From a checkpoint of a small image classifier: 14.3M parameters, norm layernorm.
Rows from block 4 of a small image classifier, named by matrix and row number. Rows with one number belong to one neuron. Each number is 128 + 32 x the weight over its row's rms, rounded and kept within 0 to 255. All counts start at 0. Numbers have three digits each. After the name is the row's rms in percent of the matrix's.
Before each neuron's rows are labels from the 100 images, of 14976, where the neuron reaches its highest value: "responds to" is what is common among them. Only what is clearly more common there than usual is listed. The data: photos of arthropod specimens (BIOSCAN-5M). In brackets: how many of the 100.
# fc1: MLP up (model.blocks.4.mlp.fc1.weight, 1536x384), inputs 128-255
# fc2: MLP down (model.blocks.4.mlp.fc2.weight, 384x1536, transposed), outputs 128-255

responds to: order Hemiptera (31)
fc1.427 110:130141128144133106135147160147127109128163076122204108124112133215065104206126142165156106113105116111111132141134133000121136203144130127117132123163113126110118131122116152134162178134135098135117071142109121074115131180140123124190102122122124147117136137120120129132138111121115138106110096177099123152050174145103112132114109126115193134131148128137131130121146142108155123136120
fc2.427 065:135144117125119100194123194067110097103118053156102171128114134112170208174151106118108111133084119124128135080221177155143138075155159080142105107107172157160153114145117087128069136108118096137154134166117058129117116159135130207136076124182132098170174119053124122128142125107184138154129114125152112186164108172153139103093127056108086131108160140128110160140178131153090138135120

responds to: order Diptera (69)
fc1.480 134:132148140137123122124126186200147105162136106128161069119092099166078104158144137142194098114137131105047119152123138075109126136137081125133086121127122103124097138121101144108117170136101123149084055142150129133106143167205102087148123128105127134063108237077117141152114106114093095152143113127104164139087142132079120155049144070106123135142121127131090076132150137076128141187153
fc2.480 122:121133151136081153148129155110185097169137110136097155116148042169130135131166122121185165109140146135093066122156167140146130095145112120144128146115159110141138171085077110133098139111158128127104097143173104098105118139138097155187139188161137128157123158115151170181145164128109042107236123163136143119153145141136128168090064099153108093129123145163084144129163180122101167227162

responds to: order Coleoptera (51)
fc1.503 116:148134147122117122119134134113064184142129125220137115165121189127109172116126114143123143181130106117139105130073134147130154133112130136120117083131159130148157073199115135105133102129144144141180129080015174146123073137135182160111168120235167141171103106169147139089087117106183214151154124093137156123131090117101135115174131122091122193137117127113102115143077144135119106095126
fc2.503 131:120131138111201044107138118106063146145173149128118106153111191120111120131139145124080102216128136118157109109089122113114130155129185121074141109125152143114141089222145096105113108132153126132237132116033153206103091121149158104118112092162142084099156138134162106107091142105185190144131092103117142136109089165114108061186094131080097137144100061123098115112081107130138073085114

responds to: order Coleoptera (47)
fc1.572 128:141122145114133152102133182172136136175140133158112070104119096129086122121168153139192123134139145103059109155110130125089115128130070125101072103147132120120127125130066132078148150127082121177112082148138145137125120153156107083117140133116145127082067194050156177146082084119122105163173143120129188137144121097058117128067148089066111138147100152129049078155145179101114145191176
fc2.572 125:105116115145106139133117156115155126156157097151110127097129034158137143141202117140178144110144128129099082125167151150160121131155125107127091123139155122124176193109035115106106137128140134160115125186157104099123087169116078153180109160157128126148131146098171169166125132115139035119246122149136101130145136141147129172110079104125117125122144145163105128150163189127113190226194

responds to: order Coleoptera (86)
fc1.658 104:099248180153160156188117169176156104137115155135135078151109117127107111142051160138175120122088127085107081176096129121092109155144084156121165169160175125071063109144184101128142130136129096139105068126142137103052171170184121085129143170120151122099099193129127118089116089126063133147122098133115163126112118099079080137093153054113094120122110095132129090099165154082170069147099
fc2.658 108:068152182120086129146133142136157123178118142145099154171200118154129124144135118132121180154122125084165092157127148128125127104125146138143132215120155138152129138130143122152122109104163168105140112119126125159104110145114055161144128167143131101144151128136107121074149167182073133129133096016151137127139148150079121165103115110167101129108110098137137134092152021051113067098134

responds to: order Lepidoptera (25)
fc1.195 105:119117087109120112100156099109150093096155087072145157092145088105162127139186119120104119059132138125138196117218136144152116144134153100134097149159092149092125204058107131153154151116111083110109138154172070080156129130113116148137093092083096132107175121110122125154176132124104084080106120169147080116111173110168113135112078166175166093090161166116197168113143118142125210131134
fc2.195 113:163162118139106167130133140087173116106074074132119132118124085107162160148116116115119142064137159159081162073175143142122137114132144103206126122138134151133098144044119117177124133134114074126073156122218098078125183115108139147095139116143115113165169100118066108180184120115144087110111163187153126135147106160163173146103147132133127103105175206097134182117134171173132202192134

responds to: order Hemiptera (43)
fc1.517 086:149150135123156176138131157154154100114140127123153079091128065128104122183043180140181108122099135132150095167132067076076087177146083145077211139187101167053115080127202094117143147153077071174106103152156133112156213116136083022181127163101110114079081137091114138147105092126101080126101114156113154164089139091108129099089120112103144103146086116116088116140138162153163104177145
fc2.517 092:140125179108102156160096139139147101136101127150136151148154125131060118143076125145148161127108155117161104165113147115104193094103084143146180168094142082165065083112196144138137099094148155083103103093134124127104177096204124117118171163111166156115082186144122152127147181153055154186127135108119196187137160102128098115105116115171146090157096118102099117103096089097081082129092

responds to: order Hemiptera (46)
fc1.403 101:075141125100108086128147169147149135214179105167117115185118183167101109142166111123134170139123137107078073127107197091140181123109127119141074127109153065148151148164083170110153182069190157115164104142102119132062052174150125178123102098134167132155120141112141159094128113143148157136212147126135133148128156157086092167148111114116127162107154124112118104148153128064107057112147
fc2.403 121:095154167106175074126144109128127161198145148168131125183131175107120114154143155125085156159101138079121135101097128098159143145100194118110118142124168157152142158160120100149125092098193140118189160121083180172091063145162124124089096076165155074125179131143135082085135155105176150174109084081146106156102111166110101135199114131109103175083125064100155119085089097082127081070105

responds to: order Lepidoptera (29)
fc1.106 097:152149135123107095137172172135114104109166059133210103136109144216054128194097134159139101113111112110109141144147132023122125185159135131111153114152116124117119110133141166135134162156124109128113082130097119104128141170153127124196101135126128132127150132163126107133134109109110148110106082178132132131061176156095127126105093120115188145114151140161119129132121125127156132137111
fc2.106 066:128195119150155088146155173068115056095086143135073108134169133160155122170138141109078126173105133130157125099135159138077139137172177134163170163146162166115124087117144093141099166150105081100148144077141110180138155089151120122193156166191118084143167147092075104115144133154127142177128128107154161159157058187092163091119118075161087092142105116176101185131136100143143117140142

responds to: order Hymenoptera (43)
fc1.590 118:123108142101157166149161188131140135160155131140147119141105130134079098160162148153165161102106197097078125129144111106107140173142104031070119113185106139064155139083096107189140144116164083184105098129101099120107145161135137145172120155112155158114105142118201127193098083061135154145149112160141166130127138080103118099100117118092137073124130186136102118119115193132130128157123
fc2.590 113:152154174165108129116155144089188120180116103111096098164129142167151134088131106108112185111123200117032124062140162162150136154183162125181140131150149144070088161066126111197110156144208092106134097111154110114089142116118159129177130167170121082134171133114115096199174153077149101099130119199157144117139106171145133135118090112124091096085147138183114172072149177138117130140103

responds to: order Diptera (63)
fc1.174 082:151117139109152159121132131154165130155151134108144123075173057162099091159052144121146129151157118153164098176111044113114069173128124155135175147144114147104136049108188116106135140123083121140121117160158139096160245105100066037163116157103091119067086141080098166181114126168118078117104131146116141155106147102105143110083135100126146121199068105113058129180136118155126103182151
fc2.174 090:131126165076115122165108088140129117117101147162139164150165129101097131163092156150109147166063141112184123151110109081061169098083119151137180171099116123161081053129221159150155094094138142095133153088145125171128181099176118111071145122095145124161128117153098118115137132178074173174115129089127190174144137118101132090131119149149151075159089116072092115108091064116121079115102

responds to: order Hemiptera (45)
fc1.338 129:175124149143159183148120116108069168108102151165089118127102153078127144113088152149129144154124134127142122132096063150093117148112102136094196098158140170095135024140165098138145066171129089161141138054074175113146145109124174107113195204180148141143094111180170113144089088085134190145106160117139161110155052080133155056138162129088120124143096136126096128134081184168124107128101
fc2.338 116:159134095144179074136118164116042109074134130130120095106113165128116123138107106139086057209106129146185133119126123157073133133159148120104173110146126134101123020187186106095102136121091104131183131101086108185136154092147176144165131116132144113137124169107122123131089115128155209130118129116107175164130097139128127000135129082107117102177093107167062127150108116183140110129121

responds to: order Hemiptera (31)
fc1.716 113:091204148129141152161121150201196107182132130122100085136123101101122090126098146121155131122109144105093042176108137117103105112117096152148127161130153096104104130132150124102147159109118105131114095153160135119047149160166086071132123142100116118077101206073100148109123111154075097131163149152108161139129143120093071158086154058118104119135108094094106092123193136040147042180142
fc2.716 121:064133210119090154131115152132169111202129088165120131182182135122106136151142131141141199129103138088139097135150155120155121110129124099140123198122133110143123160130137138154113085105185171125128126131118097128091107149138069160141124151129166122136145135100122121080151177148092129143129119041146126145134174130122105175089110098151123133089125119129151119073135059035085070091116

responds to: order Hemiptera (28)
fc1.401 111:085133118140113093161118166146126127179156086148170114174097206181103129146141124160146128129105157104067131104124226091140198119121116058142080125105120050163130149120088151192118157092255149125112097132079108127059100186164149205133129092134137171137142167133141090148136144104141185147171137128128125140098135159111116178127123125119139129116156130146143104092134105061152072112094
fc2.401 108:136141191081164094150156096119151144204145140141128156197108202116117106139124157106093174138105175085068128073086127075182132116078162141135136135083155119149096157142142116179119069103215119108169106109095168133060099124180169105135125135157170084107174142146146071126152174067156141172096101145144127143103117156137082128174097125117110155076140081131140132046083132102110078065066

responds to: order Hemiptera (30)
fc1.210 065:125115123118116103126100112121133159179124138143169143138148169167129103125147111135119127143108132154112132121099207118155157127165141050166088108090116075186154122108053150176135131082246190117105135136077131116116092115126128198097128110137101111151144135122118111183115168125183176120167097133111105143088116168132144172165131125128155104159118120145121097129078071116177096120097
fc2.210 084:114118144089176057147141083122117163173160147145142139156124162088129139150163145166085136182112157107087116100105100075124136111091190154108121108117136174133143142148111117135157079096189141133201151144103166168120083148137140125053084065141172077143186079196151088151107126101199126140149095159142120149104103158110118104167069157077115135117125096058095121092091166134139120124121

responds to: order Hemiptera (28)
fc1.755 101:136185181126131137136130121162137133148121152148125093127139095133118115124055136105147117178102079141157056202055085127091083150140116199123178150136186141108116038199190114077122127127094128128150109116149189153137148116129096055135157143146136145124092139103090159084092111172122109124129142110129158109155111105098110125129152093110108155154084050118082109173152143123135069130135
fc2.755 136:098116162090156090092151060163114160149143174086162127165156160096121105127129174127109137190158143112175107152071082070107118154079130154103156154138099125143122099160173145135177100161155154126176155103093180192110113118104115073058127096100135130093124087180136117097109140148118181128125113053115152102072123108095111108166100193105148119139094077065105105100098057101152062092113

responds to: order Coleoptera (66); order Hemiptera (30)
fc1.667 106:186105134147137161076130105089063148116131123146109135100137097084152153104140155151113123144137110132169114130128027164114081127125130181069163069174129204068161073164140122071116100162033107162174167103119151091184094097087144077090135155145154111146093082122164180106089088107148119123119160136136146106143113095130150061134120128078159182136096151134089152181085193185120158128175
fc2.667 123:134093087203152082097131137151074162084173155120125058099124109181129104065153070131127075196163127135177107145103105193088101173202133141070155113190117133050154069169141154094130140138092143158174072134107140163140120119102131134189118128136123113115126119140165144146067116138149149062169110130096163086110133127111091060148108139088120096180086100206061098163140137167130143174157

responds to: order Coleoptera (37)
fc1.317 092:159122122107100119138170169096066128079153074161149106143060177161081148163087141179128137099100128096111159126140099064103137156158124138066180101192125161064110112137152175143152112180121091164131123077087136086135149161143171123145142138163159162134110105204167102104123067069120174135081115159155158102120137115114123101134100136098183143107149141123132131120105218164155139121097
fc2.317 088:129197116163135092114166134094103108088079161092078098135160167168154116087104106104054108159118142105150163087098159146083143156174183155170159160148149175073103062142182101145120149154102093084155108072118141199124162098153149079174127160171123073110184136156065070113159143134134194125089099108164146133124081175090135083135154134158080105126118100173118178128144087158129104104121

responds to: order Hemiptera (34)
fc1.257 123:148089088124141136059130073087112145133143133112131178103181104114172124107173104118073147152138127171181130117149088172178106098120184143119107123128113172116181127134116145064117127098089159125197194149138120090186057074063127128102098110116114122166132062105127183103125166165182111095154141129097088162125149149159146107166090181149168166139098133125126169165099115172114167112174
fc2.257 134:110152048133167066124162110104068169088142145142105121114121122140163144110159115119070068177112098109169156105115127125105130137128197121104114105122156193114204105179111099094116102096079117132188112136104157179151086145122124132106069089163128067130189091158119086113108085125192158118129079108160104121129098181105124081172131154089088143134133093112115140165125128154136152142174

responds to: order Hemiptera (29)
fc1.472 095:144102105158138121049115097124110119137166135113155149103164098151151121143173132116096100135121078168161152143128135130153114137122156173137050116113115147138144127144087126005125137122055151112182151162162143098157035095099108116127103087124114129151127113083083196079125148181155099094159103135110100151090147151115138159137129156157155199154125117169135148167112092122119184110207
fc2.472 110:129132037084164113130114071138075141061136157114167154083106089094108117132118186151100056143110065145178172150094097077111157146080139170101115106100111138139203106161100156066174098126039132115139136124119170144179106126166111082064127097108153137122122127180120127104110085145145141179126144113129106147108123116121139115161172177125158159158128121077146127214078127148143177152179

responds to: order Hemiptera (33)
fc1.19 107:147105103130132107052143096118122117125163120105158151112167110163149131144156108112097101158132075168160148125134180135163122116162183160171066118097116129174154136154091144068128156094106167092167165174153140121174036100096108134135082081123090113151163094097084173072142174172167106106150115113105094165095154167156138182171115170173150208156124106132154137168127072127140165108181
fc2.19 127:134149038051153118171118109112063096087130121118145212108089130097104140166120177134096056127129072127151174118120136072142169080046152142113096094048144136203205124183097126072142095120072117097149141128088123140149081134191138096081123115130159122122141146137122105086124106111160146199114144119143079166148116135138144109140167113143140185124163120066155140180091130149120150119149

responds to: order Hemiptera (67)
fc1.43 113:200148159098155157126134106107072151071092161161116114113131132111113158122063159140117125163141093143166129157094048151087095149108115157099208097149154182094127036154185102123136067193081105153141134065095195114166167097123157076130176192176130164128089093180132121129101103113139162121067122127123158099143072106124156064142156136099137143159086106151103126147088158167096134128110
fc2.43 116:139147062159145093117141146130043144051115148118105080095142127156148120099119104138083056187108118134198141125124124155053112157179159128122170123157110166071137003167166126102114144133059117125165105124119115186166156107116145144195122135133124112124146119109098119130101085151136185100125113116124169112133107135094133009121144123118116092172096112198076134166156115189146139150149

responds to: order Hymenoptera (66)
fc1.348 122:134127148131130133114135150116076174153138136233134089176104209145085158127143135149156134166122112097109104124082141114102155164113108141107112084132152137124139090189089121115140104127163124148175101088017177158108076149150196167133162129212174156163107133164157137104080095094178218177157132100138166117126089095084129117168149122064116181135135136143092096143088157109134103104134
fc2.348 156:129144134133203035113158143090083140143165149145101101147118175128134116131137124109079108204126147120142114101101133123112126148148189098080151114139174158104137102193141071118085135127158105133234150114064155202105102111134153131137110082179109076125164139114154102124096144104194169133135096113128146117118070176109111073192099107081080122141098060135091130115093109137150087102113

responds to: order Coleoptera (77)
fc1.570 081:195072122146160178095085112106078137083126169107150132081128132137121156186144174149130069116108109173129230112133137088106133156150131072131108088136084172140124134076096097164131109162137109154093139114125153123179138111154145159161121137111083149117115123131123113193120123114144144137083119111085125147098107130130207092116176155125162119171088173161133130130075123176164201135146
fc2.570 091:166160098159142122116147166087131120115104078137118090129084137129159143139146128124075114117146155139070175043165150150140115155164173101160115079172153158090133138110109098151107136159125075148140134147153112107112134137105166138149094116170119094125181116106096075177149109069183129121109137211166104107117097172165151115125134094101105129088186145135126164119121198197123182151126

responds to: order Hemiptera (43)
fc1.130 097:091138125121095095161128179151139131198155085167116101206107198151099117134156130140167147128146158095060102114126209111131209135143101077131080120089133066157136149142081148158158167081228129132129078149070114144055079182166152196139134114127166129149140163126150114130125106110154175176188118126150140121138149127080101185127113113112102124101166150108114097101134129066123073115107
fc2.130 098:122134183135175079081139102131133134214149146110136088199117210112104107121129140127075164155142154099089145091086117131163141179138176156114130125147144144109114158163140125154154127177226125114193148108067170157086070129138164057113120099153132100094167145143145066108137152082173148132098109125141115139091105157119106126177110167112125161083131069122146132058082116099141060053077

responds to: order Coleoptera (56)
fc1.299 115:138119134103118139098135187174120138168155113160135062120084096150065131140178151166181107110109139090053121138107129085095144135128077133100074090130121121122120132122064143077132155128090133174104065132125158126113114167187135096129141132117148127086093202073150176135091080112113103163157118128140176137119126117059116140071143088071120158139119153132070072147138178097148152173184
fc2.299 111:114142099173104144133115174118146092132133114123088110092133031183133133121180100127159127110139121133107104126157169182145130118176129116132100131146154129116170171111045105105099176151119124132115111161156096110133093155123086147215136180153102134116123176083138158153130134128121053107219123139137108120151133148141137159092103083159108127132138139208112144162170178130119201231192

responds to: order Hemiptera (36)
fc1.415 102:141142194127142167148150145140117168126110168158130108131138113144104094122060123101152141187136124156152078174052068156105080174109099163105211122155163138110132013165178085120117096122129099150148113105120177165140176105123106088168149186164132137126073129143114149136083123142145140150122162122145170131130087094107140101134160108090089143168068091134070094155113144146111065141116
fc2.415 107:133104147112173076102150086144100153131156156119156122141141158098135113132130154129110126229149163145180103141089085098071113146110135134094194140149105128126114047154194129135154110149158123143188153107111163201119135103112132091086127087109125127121126088173148130135088127143136179127144126085097197115099102107107129053169084167087139078169078092082055102113088089141163081124120

responds to: order Diptera (71)
fc1.756 096:164141153131147165123110116160137135102098172104118117071139067111135116121013150112126094152140115168155117166098056155104054134120104168146226133139128169118124036124220097116124110160087107148108133130152154131166223080116087024136140175127079130090092136109085148155101136166114094117081139125100138141128113121119154094105151102127115116186059085137084120163136115166116124165150
fc2.756 118:124147161087129101133143084166137143120094184128130149154184133136121084120082156116096144171115147106176123148065109093070151124080132167139189188109115130150073064121214140155146091093129134084141107067140174186117175096173124084095157147103143116093132122169091112120144160175065180163100112091126198119110125130072087098153130153148133084153073082099102127101101061123125079123106

responds to: order Coleoptera (38)
fc1.48 100:132149137124145116124135128118133105132168098133213126135116130218073148217121157170133109127105099113127128141136132000131142201158165140101120120170118134090123125125126121120160152143103119145129085128139127101130135151120128129193099128129130151122141137127137133124118113127122109103129074149127113134046162123119117125120098129109213141122141122133122150135131141113158131110130
fc2.48 050:142174148079143170141152099131146113140101156103120178177133068143125108133084191114114154119152137096131145124090148068162144099080090175159151157104137086188104141117137124138131110109119126066124110079135177133088138098165105096167162175128099162083095183179115097149168215107086122170131140118147146071112140110141114142126125119209136123109146102141125153122097116102108122181105

responds to: order Coleoptera (45)
fc1.402 114:074125110132103094153116141128114117138135097142116127196091232148107154134146125151137135097137151068076148081141231086144236125144137063130080119116127074165122183107080161182129143117231150108113110127076099130056080182157176222113132089139154138163160147157158070117155116075124188151145107123147128121133140160124116170129118124136130131099181151131160122083130117071147117092077
fc2.402 122:151163157092141125147118111111133132160105108133115143186086204134107125130096149129082152100099142090073176070112148100199162123100165150158112118085153123132095158137138126155137089107168112086139101118093145114085113123183193091151128142164163089116169148135113055109174151066148147169063118152165100157132124160146123148152151125149115194050191108150193156076094128109096099054058

responds to: order Hemiptera (29)
fc1.280 121:165120165137132166143138155122075151109113138173094076130064165091090137109110154148155139121152132094098141145115101134068138126123081112083165093162137147095116088144135105146127087186140106181124107076070155142122139137175177128116211183167159125123087132187178106134086061058138177185100157114148199101172070073089143079116163112043112136131117141135095105120096205146138138132101
fc2.280 136:163177093130157080135153170066102102080093102127084127123116151130165154169116112113068086150107133144142163076161157144090138102149191095155147112137165184137122076134147067130086153140096063117156150113126099166128160101121165159129116118175111074149183082097082086133132107111181159140099124135153137145136055188125167072130150087111081122128131127111117179139140127188153140125127

responds to: order Coleoptera (66)
fc1.157 099:105197117116123116184113108179164106120097138108150130101142134147157128111010125106137099138111109156127109137100157135146121106161133131196150170058134082208070119139180132134133134131160165075092113130146131155088183111159101108106125129132086152096154165134056082139161178164082112125097092119080108172114119175143129159123153106162107108163104057143145103106158055077160062133092
fc2.157 144:090194136085099095164163104099137132140089160144077191150191126166164138157137160106077147147128131084155132116118169079109145085083189159168128193076173185180135135129132078139092131088137123077144110115128140182122117140152084139139112167166113064149191102148077091087164141163107143156115080056174117125146103192066125138140127137165075133103124092120139170121156053097122108105141

responds to: order Coleoptera (49)
fc1.235 141:113171122120134118159079100150148088087080145112114123124119141109152145093078129107116084101129119140114169109120185135134136083120121126196131152050138095197051149112141124164105131155165164077076117134142146163087165132178120129085145117121095120102156169161073060129173171134084127131093138109105104128141116161153142162123165113160091111143138098130179107075155073090124127116080
fc2.235 175:118209108125092110151143145090122117104056137131067151133167134166163142123106122110060114124117121095148167092138178126107142099138192124199121171099171187133123118118140079140089141102095102078127096110142108164136148123143116163168109176169124069132189138106035080093180124156129151133082088088185117120150096201086128136105175100183067137104140103162159184131163088134115131112125

responds to: order Diptera (61); family Milichiidae (35)
fc1.597 090:109154116104083084095151139157150096152186067137141115147122086149093137120177111126130112112098107082121108134148152102138141131153128182128067130139148122091117164153104167048126197120047133107147112169178113124114087177120118088125108077101164147123153153062120177090136118152095059114176096139169123092114188129091091179106100114125155172090176127132147136152176138089140167124187
fc2.597 116:126118125133097172154083149158121074121120141107135146100157059144063084127095121144168118128110100137174100191104135140109140108128077152119153161112106074139132119137130159088133145129100161099099114094135105134144126095172079116164181186090138181120067201113134183115122164176057123148164153101100159138137164087121110137079130098185160114172084131151112111163120107107123129172157

responds to: order Diptera (72)
fc1.508 078:180130125106102131120132166165065144075135121158145062117086128167073165147023160164187079123121088139127165112096135068079134165176090154130175084109136136157092076150149125120143129185121131143116063099115189168141178140193147075143181127184127108108109155188106091132102103123134143168089129117153159131128103114088141130122163106111113141158106108107102066150107129112162108139113
fc2.508 101:142184124148105109173133181083128083102077103140081164126151128163151158134104101114091122152095156124154132102173180158073139076155157090170157153089166153140093073115172089146076149095103094105127101108142071159126185106136117196180120153177130095165157165071070105125149135149130163124116113106150162155169103173104135101090137068160085086133110123158102165117175097142112114125124

responds to: order Coleoptera (68)
fc1.129 111:126131166133129141104117177187152131179134145146132053114126090150092119093177146128183114116142145116074114170102141119108117128118089136130067117136123119120111128120071124071121142125077137160103079133152138135123123154165092080115125135103138124076082204056123186143090091132111088162173139105121175140131124121060116140061150076077107151159097141118055078155143159086130150196172
fc2.129 112:127114114128095168140089152124149084140147083129119131078119027153096145154166144137198136105134122145105083144169153141153144120153099122123102119128129098123168179104052144097126147134134133138095123160159088084130107147139089139179141167129145155141095172107170189163130130127112043135243146159117123160144156115165153158086090108152144112142136164179101137168141191131109189230178

responds to: order Coleoptera (59)
fc1.672 117:136145170135123143114103165191136116165132131154126048123097092135079128132147162144194094116124131085062113170106141094081133124133072137111078107127129115122102121144083123076124155137078126167111072142133158128104121164182119082114141132122138118077083211063136168117087087112104090168155142122115185134131124119057099146074165068060104161144105134129061060154147176081128139164175
fc2.672 116:109123130112098142178109178122155096142141128134099164094157024172112126161162133126181145117107125120126068152139170131130133098135115124118122158096156110159161169111063123101102149107125148125112108144159105115133109136169052141175138177148142136137108192094154182155126153147106068156232121129126134159168139132120116170108090084154118103151102126171099125166158158106117165210200

responds to: order Coleoptera (47)
fc1.6 102:129175123120123102140122168172128094112146077138150075139046138183067159185091171187165078105132086076082147122118184006098152152137106151127111122115118105127066153132133159125138154158133127129105052128126148122081129186212133117139130112136130136106143204146111110098145084117088125142113118130115146129114141146091118180103130096127141158119163111135135084117154133074124118134112
fc2.6 116:113180128121084142171099200103117077115078097149087186128152145157115135156112113125108125121102113108153140114164173145115116063142157089176119157071156142173120134126136093121083130086112124109114105128124072147128131127135105191184126175152168105147147203071068116083154138148109141152092117068151117166170124160114122139059161057174093143116128126165159157126167077113103111094123

responds to: order Hymenoptera (81)
fc1.747 109:092156116135110102171118124110114106086115121131120132178088209118131159129103109127123121092118138081107188084144189133148199103116135100149121142094126090164089188119119139198104112146173147094108113101093103149068114171163179208118139110143147153140170132197140027093171148092107185142088148093128107126150130151152130150133126134146127109081177137162202143067125111095111138081063
fc2.747 124:138206096096129143116124084115117155079044140126101130126127153140123140136067162125066100088139102094140205107112156086126162141097165166194110145122141155145112124117145145122148112129065117067095117114131154131144164119138145081123135140148149091108160114175039074092179129135125160142035113110183097124091123165121139149163218169185115165097164116127200171146113101140111142086109

responds to: order Hymenoptera (72)
fc1.584 103:157131170129115130110121132127082185152119138214173099168120169174091161133143142128167122183111101143134093154062129101100125170156114145114131084132143144126148062177097125120133121124147131154165089100043179147127073145147173132144153131202155126169097126151139147117071113126182193158172111101117163138084093121086144118161147105062122181153108113116075091152086134133144079113127
fc2.584 105:124136146152176045088165113104104145163173131118109084161125176120149123106161116120086136211154165128122110080124126135110110162146192109087150112157150169110134112180138097148113132151190102153237130117079142183110084128108145111130104087157114074092179116131156097145097128100196160101142105118123140109093082185114131075171065135063091110129106081147079134094129121145138093110122

responds to: order Hemiptera (28)
fc1.606 094:146112110162115100073125118148125123137130121110164161107160111186153122130140099098100084164142079179154139132099198128145119090102162164187064133053129094213129126154103153069091143101116178099168138166150167133160055111124096136114111090130084131140140124105067157078146183184165110119148135111094101174091149189147149194156134127164133206183108074143132112153121048098121143122175
fc2.606 112:127131067048188091174119116126060115101146134144156212120104135097112126181129177128092061163112084134161152124102127057128148073043163136088106094052146138222186122199111106082128078085090124123181135125080145157141073130193135113081117088128181118130141138148132110098099121119174158189125130107125101159148109148134120095163139110109129174136130093063136115164074121144129136109142

responds to: order Hemiptera (32)
fc1.135 094:168116126128115117047140100132125116145135150132143134113161090159151136125162108110099101162122066151155130131105147139148110111142159203145061114103126138156141116191082138006120148110062162098182147159151153134157050113107114112114111092129117116142124116094085186059127137173164095097162106116123118142108150166125136159149127133162141243158100097129117139180135093117156171114183
fc2.135 113:130136042074169121151109106147053108063117152098181162104104122086096112140100175147093043145115056131186170148088095075118154113073135160111121108092101118155199098184124152065171096134037137103144130108091142161166101104173128083084145107084162149094110149153119113081113114137135165182107156093126107129112128105129129104140179146140169176152134111086153116193071104144139144116147

responds to: order Coleoptera (73); family Coccinellidae (28)
fc1.515 102:090146128153109090139142183170161104186178078142211100160106129221066112175126119142152144136083123093087080161110158061128139157167123149115105145142137103120126132152110162084109177108103145130133088145132117135088117175137120100160101125116151115117123174096133158105117121133120100132175098141126142156048169146069080173107102102096159149116142117128097102130162150067166106136134
fc2.515 075:088124142092134141152130071171147158162136157146148153137163060094111119127137180141145152128110092105159114163085113077149165114076132171128107178110116110165175175133074153115152061099128185106129141121131176135124092142178027102088146126121172133130134124189132131091155162160103113196147119057134124139116165118110112193154125173155144154114136122089151116151091097054116122154167

responds to: order Coleoptera (36)
fc1.127 116:132123142120128142117122198179142130169147131137157057118101105161072117155161147144191117115123149101044122141122138084099136152141098102113083103149106118110123128113064124110124161133101124178089070138129139134114119155177119107150126152108130134073092199070148156168087099104118118176162102126113174150103137112072139127072137093078127120154105160112066080144142153094138148191157
fc2.127 115:138145131176118112114156160086156115140144110135082109108133058181162137100186102101150145139179150144105077108154169170125110134185144094131138130156173135102141150104075086131086167128144113141139101144160117124114119134115109166205123168184098100126145156104151149189129147113149070097232110158134148088135108168144129124126067094117089087137115129192067158142165190146126174230172

responds to: order Lepidoptera (40); order Coleoptera (36)
fc1.9 097:095147147104121087125151196162142115175172106149175082163079144198040104162159146126181142121106136074085090170127127076109129185121121124097098134162126113071130149142112124116130172103134094156152059144121122133091097185158130134183122100134175126122125154110151154087096083108101126139179101159151183117086150106056087133104106085099139144093159136151112099140144172082123111146145
fc2.9 115:099151143173163069065170103101145172164131151112094065155153135134165129097157125115090153157152132092127130089108128147122120197163198115136128156191158191102141147130115097151113156174157112133176160117122162165121097145081105104136089095178090061113200083141113088117136121127175134101131085101157114098085086187088135134185114158100078129106134086155127146116132108109162118123140

responds to: order Diptera (85)
fc1.477 098:151091125104124136057131139136103160161183140150113112120117089154092145135202130162140125132122129118108119127126121104119129137154123152088043068146114137120150138146046141022138152115039134165151118157131137119148071142126118103136105105115143114130104138050160211118089093118152086152184122117143154133148127109086128127114113139085143177142108165097077116177119175123135176150217
fc2.477 098:098135066157148107097144115124109163102143156118108087062148022141147134116169122121128094139115087130156113146117127133104127169158155138116106128162128170093212140133052121070128144153082142130130138137145158144170092142115051123119111103136116101133152097143131156130113102162148098105206108123135113110110113150099129137160123168107106128163118119124110132200137149128155191212245